python train.py --norm_position="pre" --mlp_ratio=3 --positions="learned" --optimizer="adamw"
Rows from block 2 of a small autoregressive pixel model, named by matrix and row number. Rows with one number belong to one neuron. Each number is 128 + 24 x the weight over its row's rms, rounded and kept within 0 to 255. All counts start at 0. Numbers have three digits each. After the name is the row's rms in percent of the matrix's.
Before each neuron's rows are labels from the 100 images, of 14976, where the neuron reaches its highest value: "responds to" is what is common among them. Only what is clearly more common there than usual is listed. The data: retinal OCT scans (Kermany 2017). In brackets: how many of the 100.
# fc1: MLP up (model.blocks.2.mlp.fc1.weight, 384x128), inputs 0-127
# fc2: MLP down (model.blocks.2.mlp.fc2.weight, 128x384, transposed), outputs 0-127

responds to: finding: diabetic macular edema (33)
fc1.50 079:133131149141110131114128101112123144148117136130118107134145123128180137138124102110094106129155140122080081123157121076143123130112095124143123160112116130112111139117146156128099130115175141090082179128097129111073111121148182090175134143146125117110151154108119179128115079143120046124113109094135112116140141115135161138155162127100098166130106128116137166118144128122105139108163
fc2.50 074:150149133143137140123185136135140107127127107127175149144124107147166152113125189131177123091101114132141093118130079182140095133087167125177106147146131119139127124117135144103102108117120134146124100122145108109158133139104122080091143153139132110117117096111118143142108187087129158151088117139128156167150141143145127128117136101138098116149093098115142137148136154126206118109134

responds to: finding: choroidal neovascularization (86)
fc1.157 107:150183119144108097129112111165073156173155157122179147129152130085122126133126106132117134124180099116126117094131148128121153107154108108128105142135123158100147121103156126126149183155157080117119146082126117144123092127101139148178132178119119127127110127139092107140163093147106132113137100109150101152130142113108076102097144145121093138122118169106101137146112116108158098108143
fc2.157 115:095121118142091104078104112141156128106145115123121160138082131111143174138078145108144130125130103114116151104106134137100115150151112133119116101127180117187136123123112143137113075129121147154100069101150117071099143156153126119118103151102144143127152121104123133118124136162154104148151131102134131107110120119160159154149151111164137159195167122094182158125139148115137122115150

responds to: finding: normal (90)
fc1.123 096:113151150115142159158111103145121145105137107156140137132118161159189167105160108152105133153134086112148142143156059125115212116143117109169135123150145137110127102140093127153129102122175113130141095101113130113108158133130128131145123142132124106111152122116157127125143150101117097124096064142130121154117147073139143092145151145129167152092135111133133163167147136148128094121143
fc2.123 087:076147123131115085175121134137118097159117133155092101115105138137178162126099134173083192146087141140120156128140110119140146123107135093109126112142142117123118090132126101100140148119149125140164166133111124153123127111124104108141173091099106146124122135117153102106148131098084168157140121111163106148108134152149094158121127121090161125126133117155170112088106117174131081140142

responds to: finding: choroidal neovascularization (71)
fc1.70 090:154110159118146162115145130156133114160188118155147132144143078146152110111166137099134118093100125152084114131126097129111121106151133118128143149088147152121151134113117093148125050111174125099113155124138129115128117140120091153127098129130176122108136117127118128168133131091117105170128077104153134156119096086140091127139125096126086129156124132137190125128136141090169151129134
fc2.70 077:117118117121112103134191076145160108144161168109123131140139120102143124135102172103116138086093172163162159122144147144153133114129113162108142146139128150117141127132146109111123122128104088136174071099123121130149120138119187164133098111101098121170147122121122093064102109156131161128151109149113122116104137129154180122165097115121142096137131115123140157166116109147130121154108

responds to: finding: choroidal neovascularization (64)
fc1.112 095:098108097110127080124123123158100152077139113131130109127102134149146132145167150109107118084117092132119139133106165181110136117137132154146123144150154158145152092107122082119156150154145119120141098131136108117098101063135121154197059125104127113125153129128115157177181149139131134169141123121171094124119115130111098139134163150107113145126121135122107134155129103106150103112111
fc2.112 099:099112128135102100121087114100135151108117147123136111132091119137146109154102116150149110136154124137127163104175143095125151175140138128137141097188147151169126119124103108154157135107126108092100131152137102076171107186144132118124176134128130133143116142123137095085065102122149159138130113155137095137120149138163147115127079113137126104114086091142124110153105109137102174148153

responds to: finding: choroidal neovascularization (64)
fc1.237 081:129135136133119113151114128138133130124082135099092144115103071125178131115146154130115142151165102131150154122149108130098110151116117148126130117141161171150129118102147119122126108125106098118120172120098133138142081127129152102150155122100134112118136104128094149183113086121085109144151135099141116109147101125215175116155153106151140140138138141117112133179155131058163114137151
fc2.237 085:129092119131124140156064095130125134119144135119137177123100127116148113125058069084178125121104140143115152128098124159111098128132117131139144139124169131123163146097141115122128124164132137146112119115171115161117150144083125134163130132164117124139114110086155140124137155125162070115130140144141089106104094129090105186107083127132153146125160160126157104105121104112122102136142

responds to: finding: normal (86)
fc1.295 125:121095157144166107165166127109086125174121135197151100134119110098143117135141102138133138106094145137114128116143128140193136120150121139139109130139117087167140117147126116115137065097132084131095103084126104121112133132129083117126152136094109181102110125188119130115137138141133149118137165118149102145169121117147116130127143096110155113147131180113074109093126126146123147136124
fc2.295 127:146164068106148114159115146144073116152129129110118137092117129129125150120162087129096123130151125121129119116114126123182127128153122096154107130125114163107142127113142115121130174115123153173155156149131150123177143137118117137161145178107071095160136128116122139121138097127116080098119099134103141133078126126108092151085104143184123163138117117075092136141126111164151120142147

responds to: finding: diabetic macular edema (39)
fc1.337 109:113159148104135140181087087129119143173116153078133092133134122108163109132136083140097082132158144138145136117162081134169134129117105120180115111129120178124145124132111128127127100090167127156088092089077137103127105150103143106142113122119152149123098088117112120180131142129145117134090141137112141107151136132093109132183095115153131133145105139140139142128119125176132125101133
fc2.337 126:123154097122125156122103101145103141146109160131133105120119115142150137169120146112152113108131170106131122119096186127110154106194107092130152102140163103114139151136122111142115119139089147137150136123178164182160113079154136127070165092114132172139142123111126133144146132131104136109099109171134167121096113104099105115085113170147122136152124122123168137170125109107108120147147

responds to: finding: choroidal neovascularization (86)
fc1.172 090:102156136118146095097135139122117130135139165169186085145124146140120186120139156139121151144139105131114099111137147120136145115124130121109094132086111134101128087133123141156123115152124123150085136177115126154110139120103069154125106123099154132148121100123101143169157099158154176110120139125146100142165125107113094169133180097131145138111113171112076155143124161089161112104119
fc2.172 088:140130158137144159108100149147120116135087102091119115123151115105121141143116127110147122150124144129138173141173104126131145123183090059119122127100139150114141157137145060106132129147143097126135142116113120088112168135154166139088131113069122116147142122101159125124151146161143099152099112138156187075114114137140134134154085161133090076135129117121138127147111120133134127174130

responds to: finding: diabetic macular edema (31)
fc1.288 097:133151109116119152152141144129126131130143143138103105135127129133159168138110148142138093141141150132130115089128099121104116149142134176138122149125115173173094110128164148100131165095134129144090077114058157121111100170143120092089142165090151122097137119112128092158136134143115085105103131139140099130101145127112087157135096142123076121163106085131090123151151170160119112104145
fc2.288 090:106100111098108130118140109148107127131139158145143116121166106176119156120071097136162114136149104142176129124160151099175158118128165076091138116181146111118133138118135092101126127121137098120182136123112108147112155132156142160126139128086096143088131115169151125074131115113137109093135128127129161139131118143137142081133137175142160112099088144107121125103084168139146121147132

responds to: finding: diabetic macular edema (35)
fc1.209 091:104131129157133134162135119143144123180150135156139114094156127156143106136142113109139120102099147167169137110124090155163146134111144129155135148132099098112086136158158116128129084157124112101111143115079159157121104153115133115060113132116149091107107091187072126098107124172135093105144140131123122123100116123127155135170148136117098124123126146158174121125152130130179152107158
fc2.209 082:145162171124097152111152116089132162114153087146122159155142146136119145133113132116113121137155144127135111108093129073109152162138130164122161136109080088152145148112128103150108140176105159110154079147122110137131143103148119161165127185113092128128109121079080142135144102110118105115094113149124180144136130128134106138115105147101155117109164093092114152152128129139136127070128

responds to: finding: normal (86)
fc1.102 071:099161111088119109150150134159158139118147126128116131128132116124120117120110160129151144118130119114085125155119158118130121146137097132110084106135108113117146139128125196141178140120112167129099124085134109078106111143153089106154097116159121159110147077143131085159097093132102088144133119128143116210137128114145105139141125142133117146177089146101127092103093143092133125117092
fc2.102 066:167107136157137119102107094106092151127141146174164173133145104126138083113107120139151110164125089118119107147151144163087123152161139123144137127136128149107138129122110095129087110158125068136107152101126150172127117112105150118135147159141094137116152141159079166091136118107122167123105095106162105131101105134129117132160174108105095104151109122117125081112098120121158152146086

responds to: finding: diabetic macular edema (29)
fc1.56 133:158114152141125156154125114135098115113158148124115111142078093160176164110132073133123072145100097092141130143119136114172183158158109139132143112143103118154139138149121117119137084121141126123140101106101114134099169108087099136122126162119163164123135137108131149140109165146111166115125104128134141144139125140111146114148114145107144140089102143073058145134110108144146148088104
fc2.56 141:140105080109163128118134126117155179125119139124122115136157097093117069144117144153152106137112168140140128148143101138154141135085131162169099111101168136113145128083131160127145096131153124090108110124162157124109112154144153137145086135099153147147127145107125111141087165135105145127141090109116089099179129140140124123128133101106130120178091109132174129140114135121100064133087

responds to: finding: normal (95)
fc1.243 077:100114098153132118133120114133149116166120146223165106123155100160155135121116115158144096186140106133155142112142082167158174098114128138137142103104112148112119119112146145140171114163098092092088142133127133113113117139150155102143138111074160105106160168113134124108119150141139119128124136133131084151109108122145133139141106111157093088114146149133166151142153126148125101114150
fc2.243 082:161109124178118131151138147138102100141125099098117117131098176127119179156136126124150149125095125130115119086096133084139122120102121115157109159138097073100117135144131145164133127133129108118160067111127125110150121096133113116112101107169109086137122118149159129183140131171120161095086151156091105100130155123120141111127160177147124132074121159102113140168115140123145131161135

responds to: finding: diabetic macular edema (31)
fc1.161 090:067097102107095152183114106151107066100118136141121129136073118132125170150123117111119075145135136100126115136124134120160174155136097127160119145129119137188120105153118132184136158141119115122115112137154149131109118129126116118113108117150146152114130133154143166103107117172108143143140120134133144134116093160166151128129108081141117101140133140079105145133124146119187127072111
fc2.161 085:146142131118149150114133148124146104142096119075100176129134136127162082148141151144129110145182111141153094153139121110107090154097130119187129104117124115103130099126156102117144129103102218101118111157118151107131110122156137172130163144126100142149092088097150117146149133172133092097129134095095086123146131138150109127137083116119151138144130154142087115132131119126120149128152

responds to: finding: normal (82)
fc1.205 073:114149099174122149141132110140132160137121180177154154161113112163114133109088154144117149113100150142175145110123121155150152088178125132097093106134123131119072130110144121119121116130130089165075112130111112154125126149106079115081127126145142098137104100155155160135131133130136097116080136094084141162087145095154129121159119124126104128140143136144104128145118117127169092144099
fc2.205 075:097124103118155119144145131109169135114152134118083135118171168149141136143128124084130125147130134072134102170113144096155104162140124130111119094163126124091131136135111133124095175152145081140166170137100138177086116141147138152134156099107109125089106130126137093126142131101102102121166165144147147100148129112104126122127102127175128118148139103122208138085106126127131153107123

responds to: finding: normal (79)
fc1.228 111:080105151090128125168144140150153123139121136176141127119141111155136156162109165125123136111130126146152145096119163138120139130146125128106116165084095148137133140119195106142112049117146104121085158122113123140123121128105082137090145132135151088135159113148094148150146108104146125149119119184117115150121132114160098112133108091090077113129083144105098097126156143137131138105148
fc2.228 099:101168121120141119103159150130116124110153124121117131092152154117151161158143090129099130176122112116142140131140072141166152124118128135140138122138127159072096130116150106148161159100092154087167141132091131142117116140150139112089118107101132118106119104163083120139160138095118180134143111097098152096132139096132161113159087103158143101105155156133158136153118117085087166139129

responds to: finding: choroidal neovascularization (70)
fc1.177 110:098139164137125191133103086120133132127087143154152131129087102128146186125100149120150120132100128108076126131155189128184135149173121120138146135120111105161191133119109115119099076118136129122135127144151117131124144118108101124131157090109112147130126133157123157146149094114087141160142155106111120107154136093150121130141122078099141158136080120128135115132162101129160149099139
fc2.177 111:117116160164119112157125132098092139119127108141093165132115124128126081123121133125094112131169112127198133149116111102115154140122122117117152090154128154117130145135143151121135169118107116170170093128160117142128123137162181119117141111104143103106106138116121164133126155101158098136138131113090154134154133156136176136118203135114078129086140146118113105078163131137081131155101

responds to: finding: diabetic macular edema (34)
fc1.149 106:090144111142147207117151101113130152138180183141110122159108136156150157096127100137161104082146110142118102109084117102149125122150136136115154120097161115096126119173139118127123122087113114142089090144128180139129085150115146122083114126134161133135164119119112115169108124124139120130141116146161091114121109122164140133178091141094111115131110124095122138110112125139160143158154
fc2.149 114:148082102148096102145149150107101104109141124075158123124165131131114158165148123146102168135122109116136117163106104147173125102107117149086060126153113142145097116115123156125096095138147107104133106127122112164120117135108103163147134106095119175104125135105153142097098176127158128106205136100107149141116113132105146113113118166137144108124115128138166152138104145177121138138125

responds to: finding: diabetic macular edema (32)
fc1.225 115:113147175104082172130155121115146135144154134123113080104120127174151098170129099130129100133100145129125128135129120154142166101171109156177143115135115123122149120154139112119144112102143057117151093117144099151089144146135095127067088180140142101139111124162125120126143108121141141160121110150142157129096134146136120049128117095130145130118129127135107095098158120113133135099123
fc2.225 109:141110089148185098073135148072113142134146137109097117150143137130126129129094163128108169108120150118144113124136149102111127124138147133160106111126149133134144141137107083142118122119134173105129115119131175104151149152142152172132117160142127082139110176105136115119160141072116073088152095159120083143155141120097127159113129136123096109124153154087156148125157132095124110170121

responds to: finding: diabetic macular edema (32)
fc1.21 120:165141148166108154109140124117105181169153157135082095165136117173143105117123125145170138129108107122139152150108200116148147153139128143117123147121099101096129125117118121100122093128137128135131123129060119164115148145094120107131139113118160115126169096127088160101111115126130111141124168161127107145148136134088119119161109085093078109108101151147080124152149115115149131109123
fc2.21 140:104140121149124128160084127129153091088158116160131157105116156097118081119118118104124096107109173134167157074072110147104118131138161176123139135130179133141134100122119082175170088127126119132108127146135093122102120130135151115153142146124153094117118124096114130133111151143143174156131120112124156134140119145174134130092145096115142124128131100157154115074128133121088131105170

responds to: finding: choroidal neovascularization (59); finding: diabetic macular edema (33)
fc1.360 097:130133138109124169114131094148083159160134181157107160132132162146115076156140130129133126114151112152122125119149163090132154160142068125126123087129098097115118160161125124088136130137153119149119112094090099155133136186096109133106126152137136165178168120117098100105112136127109126143139163118126124141154139112125135077158108117112124106141154141108082168133103158119105102094133
fc2.360 106:143090146181171123152178160130167140130109119125129120112128164141145114116108176157100143130124124118140100138125148138079085139112158121135154122088108099121104129180128139144073109131116095144159123157089143121110121108166071146145138088102120105132108111114125104115147100138146124124115171165116097143089099134106118113156136148147167162103090132153141141104145143136146172129116

responds to: finding: choroidal neovascularization (67)
fc1.227 127:084127140114140115149085100163151128151132126176139142119137122085135126147120136108121124171149129130133147051116150109101130146187097125136168135124138114159171105125126146123119113096194123097117087092136114129148115143125100115163127114117125116126108114106128068158158121121120120168101151088136128132147098074132114085086162168135137144141099146135128110108123143138141118119144
fc2.227 153:145123122171134119099157103079101161175142121101131140131116125114164130080122115117158164138122086120107144151155112172146127138133124126118136124153119099084120133106134091150109111123133127138136091134096132191094155121150172127132146112096138153097136135130137140131132139092156122113152082103123106154106111136107155141138135117052132087131143137149071117125155113112111186142094

responds to: finding: choroidal neovascularization (59)
fc1.306 107:140142133126119158128126110147160160137081106127104099124105115072174159164102104092132113163168145143089138134122110100163108146150119139130125070145121153094171115123112151173137105131140125133113115124153117155094149159123176070166090138097133152140110117138105125154139133169097167119110076111123135145184124117109135124106143164163125147109128096120126135126113122125138109112137
fc2.306 107:125138142119146131160180137110084114128139134108121130177109133157117157134146169140124128136117169114126113085158128123128128054153105123128153128122081153134097094134137124135176093138096097109097143138118134108140115125100116150115151118103151141118105164189122124098112069099156108168125148112158113133102161111110099134123121104105108147124104081174148119131146118130098137094167

responds to: finding: normal (83)
fc1.80 089:071125109134119113139137142109148110108145118127142141125096119121123125174102143099098107149097116136108169072138107143152167124170154138132136135151123111145087118173107145131141101111120132131113116111143181113123135168141093098125134146138162135090097108130109137139105161110079089175139135099091151133163178131122105110118144145166126130086106092099111112118183117134169140102133
fc2.80 088:072127109120145150135108148135145129089125138139120119103162094117130159100125130119130178146153165099119130188146131108092102095122148129142144167129090094106150126136131164092091115103108115143095110132135172110125112061137091111131139097127148106133169132126125089112144145144128140136132075158102127147138155101107130165121133140124113161115151186155172141108140119136142120085145

responds to: finding: choroidal neovascularization (61)
fc1.86 098:110159118156128124094153100124106125165169130110102099147102138102144153107141124128136127091127139176091110073135109139147143097120131132166126143149153096169103137146126117120130064102137123128140088145121156153124086181128121109063125167104136162126142102080094121142142135142133171104138175117145115141123132112112160143167125145134166105117141135134114165154132136135122142087163
fc2.86 095:131098117149099131073153081153106158119118134106163096113150115135078120136129132153112128132140125149136137117114106097126142109138100183127118125128163144129102120180104126094115153169165115088148115131097133148182161158136142134175141151145104140139127083119141160090134118124140144140124103093156136148110151132137086113123127152152199163106091108139134113114118112161114123171110

responds to: finding: choroidal neovascularization (59)
fc1.119 096:204114171156105175133146112119134115118142123121123127129131089131179100142104111168136093112131146141108139144157097113139142136147138142162125064124178105119158098123100124110184100111122104113108139114122167179113112105106101077118105146115117159121150133167102129128121119117119160130115092099152104144113133088136148125170111079105120125155131103087142128142126150120135125132142
fc2.119 082:147131137107162111160100134137130125158142078126129120086119115148148109121138116122105118092168112109172170085108123133133102135109116147131087100134121111095160112134149117177140108090169104113138111160138161137110130161127116151209150144144169097122108136152134144124157099070134123111146122166146150108089117109133114123102118152156107126149133083173148134112160141103111125099122

responds to: finding: normal (82)
fc1.279 115:128159105138078126161127129117154100151091167169144118126102079086127140178131105111147086126128130136132161127105134140114159145134104142144125138110151163167158132145153117155103156075108150106090130106139127140102162123135146136162153146103136129133138109118120147135099124113132079114149109100132130151130132136112082101102143149177126118133103135094065099133119117107189098092120
fc2.279 115:112094119092150138153098190184081084107146105097091087123116132152089096132116115133132163120135122115122147104114152152133109138144145166131139111122124092159119122142148124137150126138107087123128153145126124130135101093138164120101129145121117173170125121156156097069119110153110081111127112140179081131135124128130184132098140146157139124096123112139168135143151139115138152156116

responds to: finding: diabetic macular edema (48)
fc1.38 125:120128136115116131188085087144136140159130144151140151139119123097137126145098152133135097099152123130107130107128109093135145144140047145140136100129135155143172109117166147133136059122161126126116081111120132124140144156109088119201128139123152139131138100137116081163175111115101102171153078123145124138163131092095094123129132120123133137120110136086146127123111124101110107128118
fc2.38 132:166132133105094113123136082137147103126114115119129168118145124163167140136115201087118162132171146130101153164152154126118127103147129147158178117166095094133127091168119100137085133127144114120115131161126100145149107125105118137141123161129146116132145128137126129108121114119147160078140184113108103139117120123137099132086111065117101067118114113136117163116171110135147133140111

responds to: finding: diabetic macular edema (34)
fc1.125 085:109115125128138164146108140120123129102077127131153147097089137160110140085162095096122126104113149122109150139122119092185162161132108118162140129168137101178116114108141137165120118135132083143129091141147136132166139153123088104092153138072099138138129109156105113152164140126126097171131141115116109120141145112196157137138106183110123149124083107095102130133146140129129149136111
fc2.125 079:116109171150164141105122128141134121165107140132117135149129104099143126174146144109131133101149099188113131168130089081136105096134141120121138112119122097137104136134122149123104156136097135106099173130154173104110150138133166137153104130180105128126158130196082124131084115155131111130128108184137143145117135144153124130109093111165125136085182154118095151125153098150134106117120

responds to: finding: diabetic macular edema (33)
fc1.158 129:167111169144176124139163109135138134116087107113088150119117088173178112135129118113150102125076096149093179126109165118150138168143120117165119130157140128165108106152111136121144069113128120132136099146118130132119158128101120132106056128113130129135147109118118179126131140161117138120138131158151115135118119121168155101130134096123096141087131113098080124154142113111155131104088
fc2.158 134:105121114117190162117127173141131099093112122087083159143139183135093058122120105108115103154079121177175138124116125121081112138111142127121124152119171121113175119080155114112150062122154127124104142139124122132096129140135136137110110148141121124158126120104127093152100154167134154100155132121103140121146152156127130152133125100120081115133116122164131146102108126129138128131114

responds to: finding: diabetic macular edema (30)
fc1.324 095:070140143165163078175098120148122150121117125141132119112090160131146127116149082105126123109120121137106154101122121161118153112126101145152107166162107153144149122137172086128144128138161119095121136144033131121112095135131125162140115179082097120109135088093079126122126147105130115122120130152161142113140172107120119147129177132101121139123105136125145138134155132141133107104106
fc2.324 090:154139102138119133077141131110141172173117103162171106160117123106165141129069132135136131168135089105126136133121109093123121127126114132142083121115119155112114132132126139110092111178132171115092112144125134124128134176127128143114183125147081146126088135154175127105148083128133112135146163127089099123138131102110082131118081137151146117111132074161091116139116137128116158135168

responds to: finding: normal (82)
fc1.29 112:144125134120122069149165153151134096094074115185134140110123099102145093132149154126129117135108130148123189127130148148148175092119110164160116109127129156128124114119090143109132155118143120117135110111138111124120144122143096136177164133087097159142103090177105145128121161115115128161131117134140101189131141113151087101164136124171121111119106121106152126139123089125149113082142
fc2.29 109:153102136122155124121128120128106115138108154103145156118150129117129095162128110136134128111200138115136084132143129173162136125106154154128142157145118137170126137119108132135157098099101113102155137133121129121162148091121132099110124083101132177141139100048142128125128137156131140082180166097143075136121135134104124106123092115147148143133068138112144117104125162162089112160119

responds to: finding: diabetic macular edema (36)
fc1.181 103:165127131158140138160105113159125150142121131158115128140133168143188132091108128112108121146116148159093145132135114082125153101149091127143135120148133109088198135125127141164085133157156117120143067115129124176079125129086138094081135114142127105114136143128111130135151127154137104118145143165131121138138147072084142086117100139095153113113136130146130176141089140150114099120133
fc2.181 083:165129141093108157150146121180164140105136107121148138162138106126132134105130107102112142140097146144092138087165108149123117155097126151092142125079065093141133120105171090166120102139174091142096185143114117126127109116142102131143153137156110129128125117116142101144120145142098118166101087172150153150142132138105133185112138136144115124135101087087122113109137154137159149113122

responds to: finding: choroidal neovascularization (66); finding: diabetic macular edema (32)
fc1.349 101:128088125145136126132117106121129131178139151184123137112121102133129121135182139122122116158091103131163162093085163140151164125102148135132121113146110167170171104122134128081140150091105100097094101130115128119082139116125108092109110097078131163115101124156115154148153160131124134139134171152145116118100147091140121139104153090107104088124091181105134154121142126159119148126129
fc2.349 088:107152124108080109112118134126173153144105118137124129099122118094143173136137113140159111119071154105099113160171115131131132127120127148093137142129133178127126113094145139152122182133123116154121136110120166127157096152113170146186168121107117126131102171137105176092122108140134133145098164139102148148144128105141118097135103148152111118088138152161053106143118169111130125117144

responds to: finding: diabetic macular edema (35)
fc1.372 111:109110125134098147149085094175064139123149156142145161117135085143125153160088150128118087116147107125153138077113171127118163110131101138122148099113124090127140143147126184124163163127135118144071115112093134161118162157108124101119084120122132129129145143082151125159175113151118167151128136128113129124146148100135094092108096127144096146120097145109127149154153129123157137131145
fc2.372 120:134139128170108105110119161099144140116118117158069128088137143101130089121162123151141150131125106074168119151139144128097115180152128136139099134126131140150096123092149099127108128166158146172149118155091127155140125111109137139092135135166103152138117134143133084155129089151146088099146143099081099164101131132100163136200137120112160127098084118124126146139119112138121145118126

responds to: finding: diabetic macular edema (46)
fc1.139 089:084158115145137141176100120112127160132126132097110178131125134138133152134101125133115124127104151119111187107143109135146172135139125122164106112153098139159135134126121138128186125103138115101084090120079098091153112152088110109150147151116119087105138089103146106127179121114163092128113141164147151120132129083101122169102149116081149150125098135153147128113144113160111126092157
fc2.139 092:142137121091138106118154145111071141165151168126133106153132145119087165109087172107081137105132089140123140142122124120123122122134094112130171120128094099105108128104136099069120159116112112120183145107163167116103134150152153118096175124105134137155121133147131114080154098117102142108129113141094077125112107132088075116106152129143107148105142145118118128145140132149113170157138

responds to: finding: diabetic macular edema (32)
fc1.283 105:151127196149134143147169155139128137146097150124093122166105096135121103177164139109123109109143166124115148138103115113111153110150096130170159129152120166110137136146124155170095104089126113109142076124140146135105155112119152103101148138120122170103140128124111150137145134108124088137136124179106139132132127142121166129105113116161157112061131112106111162133085168101146092102111
fc2.283 098:126132132170090145122108102120117177138130162113176121090133147120117114137104142107142097143115142136167166155156132125127125163124145135103143145122137118050127124088138134125117163151163148187131117124127117145105128114132149139125123114130100156140093150114104075144104118148118167136116135134145185120108122119133171150141130104089087134124075087106140144150130156105094128184107

responds to: finding: diabetic macular edema (30)
fc1.375 084:103144132114161123143134135106122167171131118171136136120166141158167145131143133091130082127150114171139109117139123145157117098124095119120141167102075145139101136137142137133117096115150129092119175138129161134091077179121143120108114130150164101118105152101119138140130116128123067118122107146131118099093078122151164122171114122152081112130131159113088164104106140156103133096153
fc2.375 079:174125144116137130097167137131124107107109133082111162114118134143153144114107096066144147119129104144119098118168140117151126118156159119125131171107098058121133122140115103177141113138088155089127096135083099135143152096103132119108125130139130155101140121131087177168148120121135135117085120112126194139158076108142168125125096102132123159129140124096112116149130136115137157105127

responds to: finding: diabetic macular edema (61)
fc1.46 114:142132146120115116144129139155097175174142155136125146166140124113135162100127134098120095114104178127162141148167125140130121114114118162124145146138104137107150154121112148150091119122163112138092112085098121102102120161111122121119074159142144128066129103081160144131120102129161116103111145143118130130116117118131168123093170146135116154087058144080090140150139137143124093128166
fc2.46 106:123114120125152147134105133153118098094143127138080124136141144133112084112138127142101110157168118152092099129086149106099126126134104153115144153125084117089133149144108054121105153148155126118156117135126169170139149133122145120119138113137099123153139141125121083149177147073108152145130097136120176132088106111141111170135094112136120113151157148168186135133143139145174098126158

responds to: finding: choroidal neovascularization (71)
fc1.249 105:084145129125124124126091100146131119107129114126167139129115134108144130149113179091116145141136145105099150068086134120130118127130096141163158100139104114152133108127191134174109087137101131114075138126142148123138123145099112092144146126134142144123125080141123156161169138177149094182133108126116124123149109095142143124097138100141112127149133092139128122117126141108188167087177
fc2.249 105:140153112105154147116149120127152147113126125181098124177118104159171072131130145089155112141160114146111118170147124135106128092108169114132106137121141116132134138143127090093118117157125104167106150148114137165112154112106159143095149160127133149138133152147087175141126100098111132112108149125065104120129100099124172124144127099067167132110131116166144134140161118085124155114117

responds to: finding: diabetic macular edema (34)
fc1.264 108:122128168149139100194152155149133108137075141130137132118114101105153096108129146150112122135091130105132191150128165080137166128123125121101173132115146156122144105151131105107136135121145112126112110061128127178131138137145118151140138109138133095130128151160113148130127124077118094130151104151139123164126099113159107121106091128111064120113116118094118157161132103128151135086077
fc2.264 120:152102106134141171101105090167119120136140132094155125124128145102083150153117135135096123112122121140098120092108131138129113092132128167149101141090140106146123138113148135166126136151100137112169160168113145093107118100122148102131138136124148115146114096122100141081106138170120167131092130086164109135111153136144138129183138090139140106096103103173116099113132173086116104196117

responds to: finding: diabetic macular edema (35)
fc1.61 092:135115136127136137147146085113099138139117137105127121148126132151136115140188128113123111132137123130118120113145132121145181139105112155168136124161136127150121101128152088153164079118113081149133117145148132120119110154083123080145114137143147170125087105140118124131175162156174120167113125100107129101104087145149122134140153094145113129146115111140150218120116093142153157066116
fc2.61 078:137158082132108123108148133093126124143118127133143131139138128143124147116086182142144104152176108141130097132139194133087123129124134110134117152144141100133097112103151165140159190120093125125191133136130073149140081133133171160105146100110081123135098121127102148111130092139124160133117153133105082143120120079115125155148073112125127152141134153151094144119136115110119114161119

responds to: finding: choroidal neovascularization (60)
fc1.187 094:147097143148126166132144110110112095120140146159114154155108111133149085128167152133128118147141091088137122114126154106172173151164130152112135130135118099143150102157130106119157110106134102130131121116127093140091128093125084122149142130111117180136119131159095193138138169142098149142109146103140131142146099131174126119180155095130132118141134134116089165148114122155121153058081
fc2.187 087:151144080105156090135145152136128146175149106111148160132135131128117145135159193100111112150107185114130077158160110151114149142131109140136118142127145133112116115087144097136105186132094153159124110127131120131090105088133121175153105142089150122138123097135136117107176069122156119118102145133114141155136130128115127146112082163146138142122165137171113115124143098140141094161112

responds to: finding: diabetic macular edema (46)
fc1.314 066:146107133082097158140079111157103110115095151106100152160072104114150163146143133133099153130098117094104099139105173145126156161125105133145131161154130125141147151138130145112129117171078115115120080113139131151126101091115126104129100085112104118121130106150104210106134111176142131153135122107134139127131111155146129115129145102159120160143117102157121114152125158096135172135150
fc2.314 078:139155167163148098125149150054143133158145115154139172173118136094119109120108142109172106118126166157111112118145084109095092116119139098127166125098148098130153099096145106128108150107099141144145196158150143131144169137124162145143158160119121112151124118124160137124126136124130120129129116167100129155127118120123102115114090094118143148105092154139095149138120105123136067144100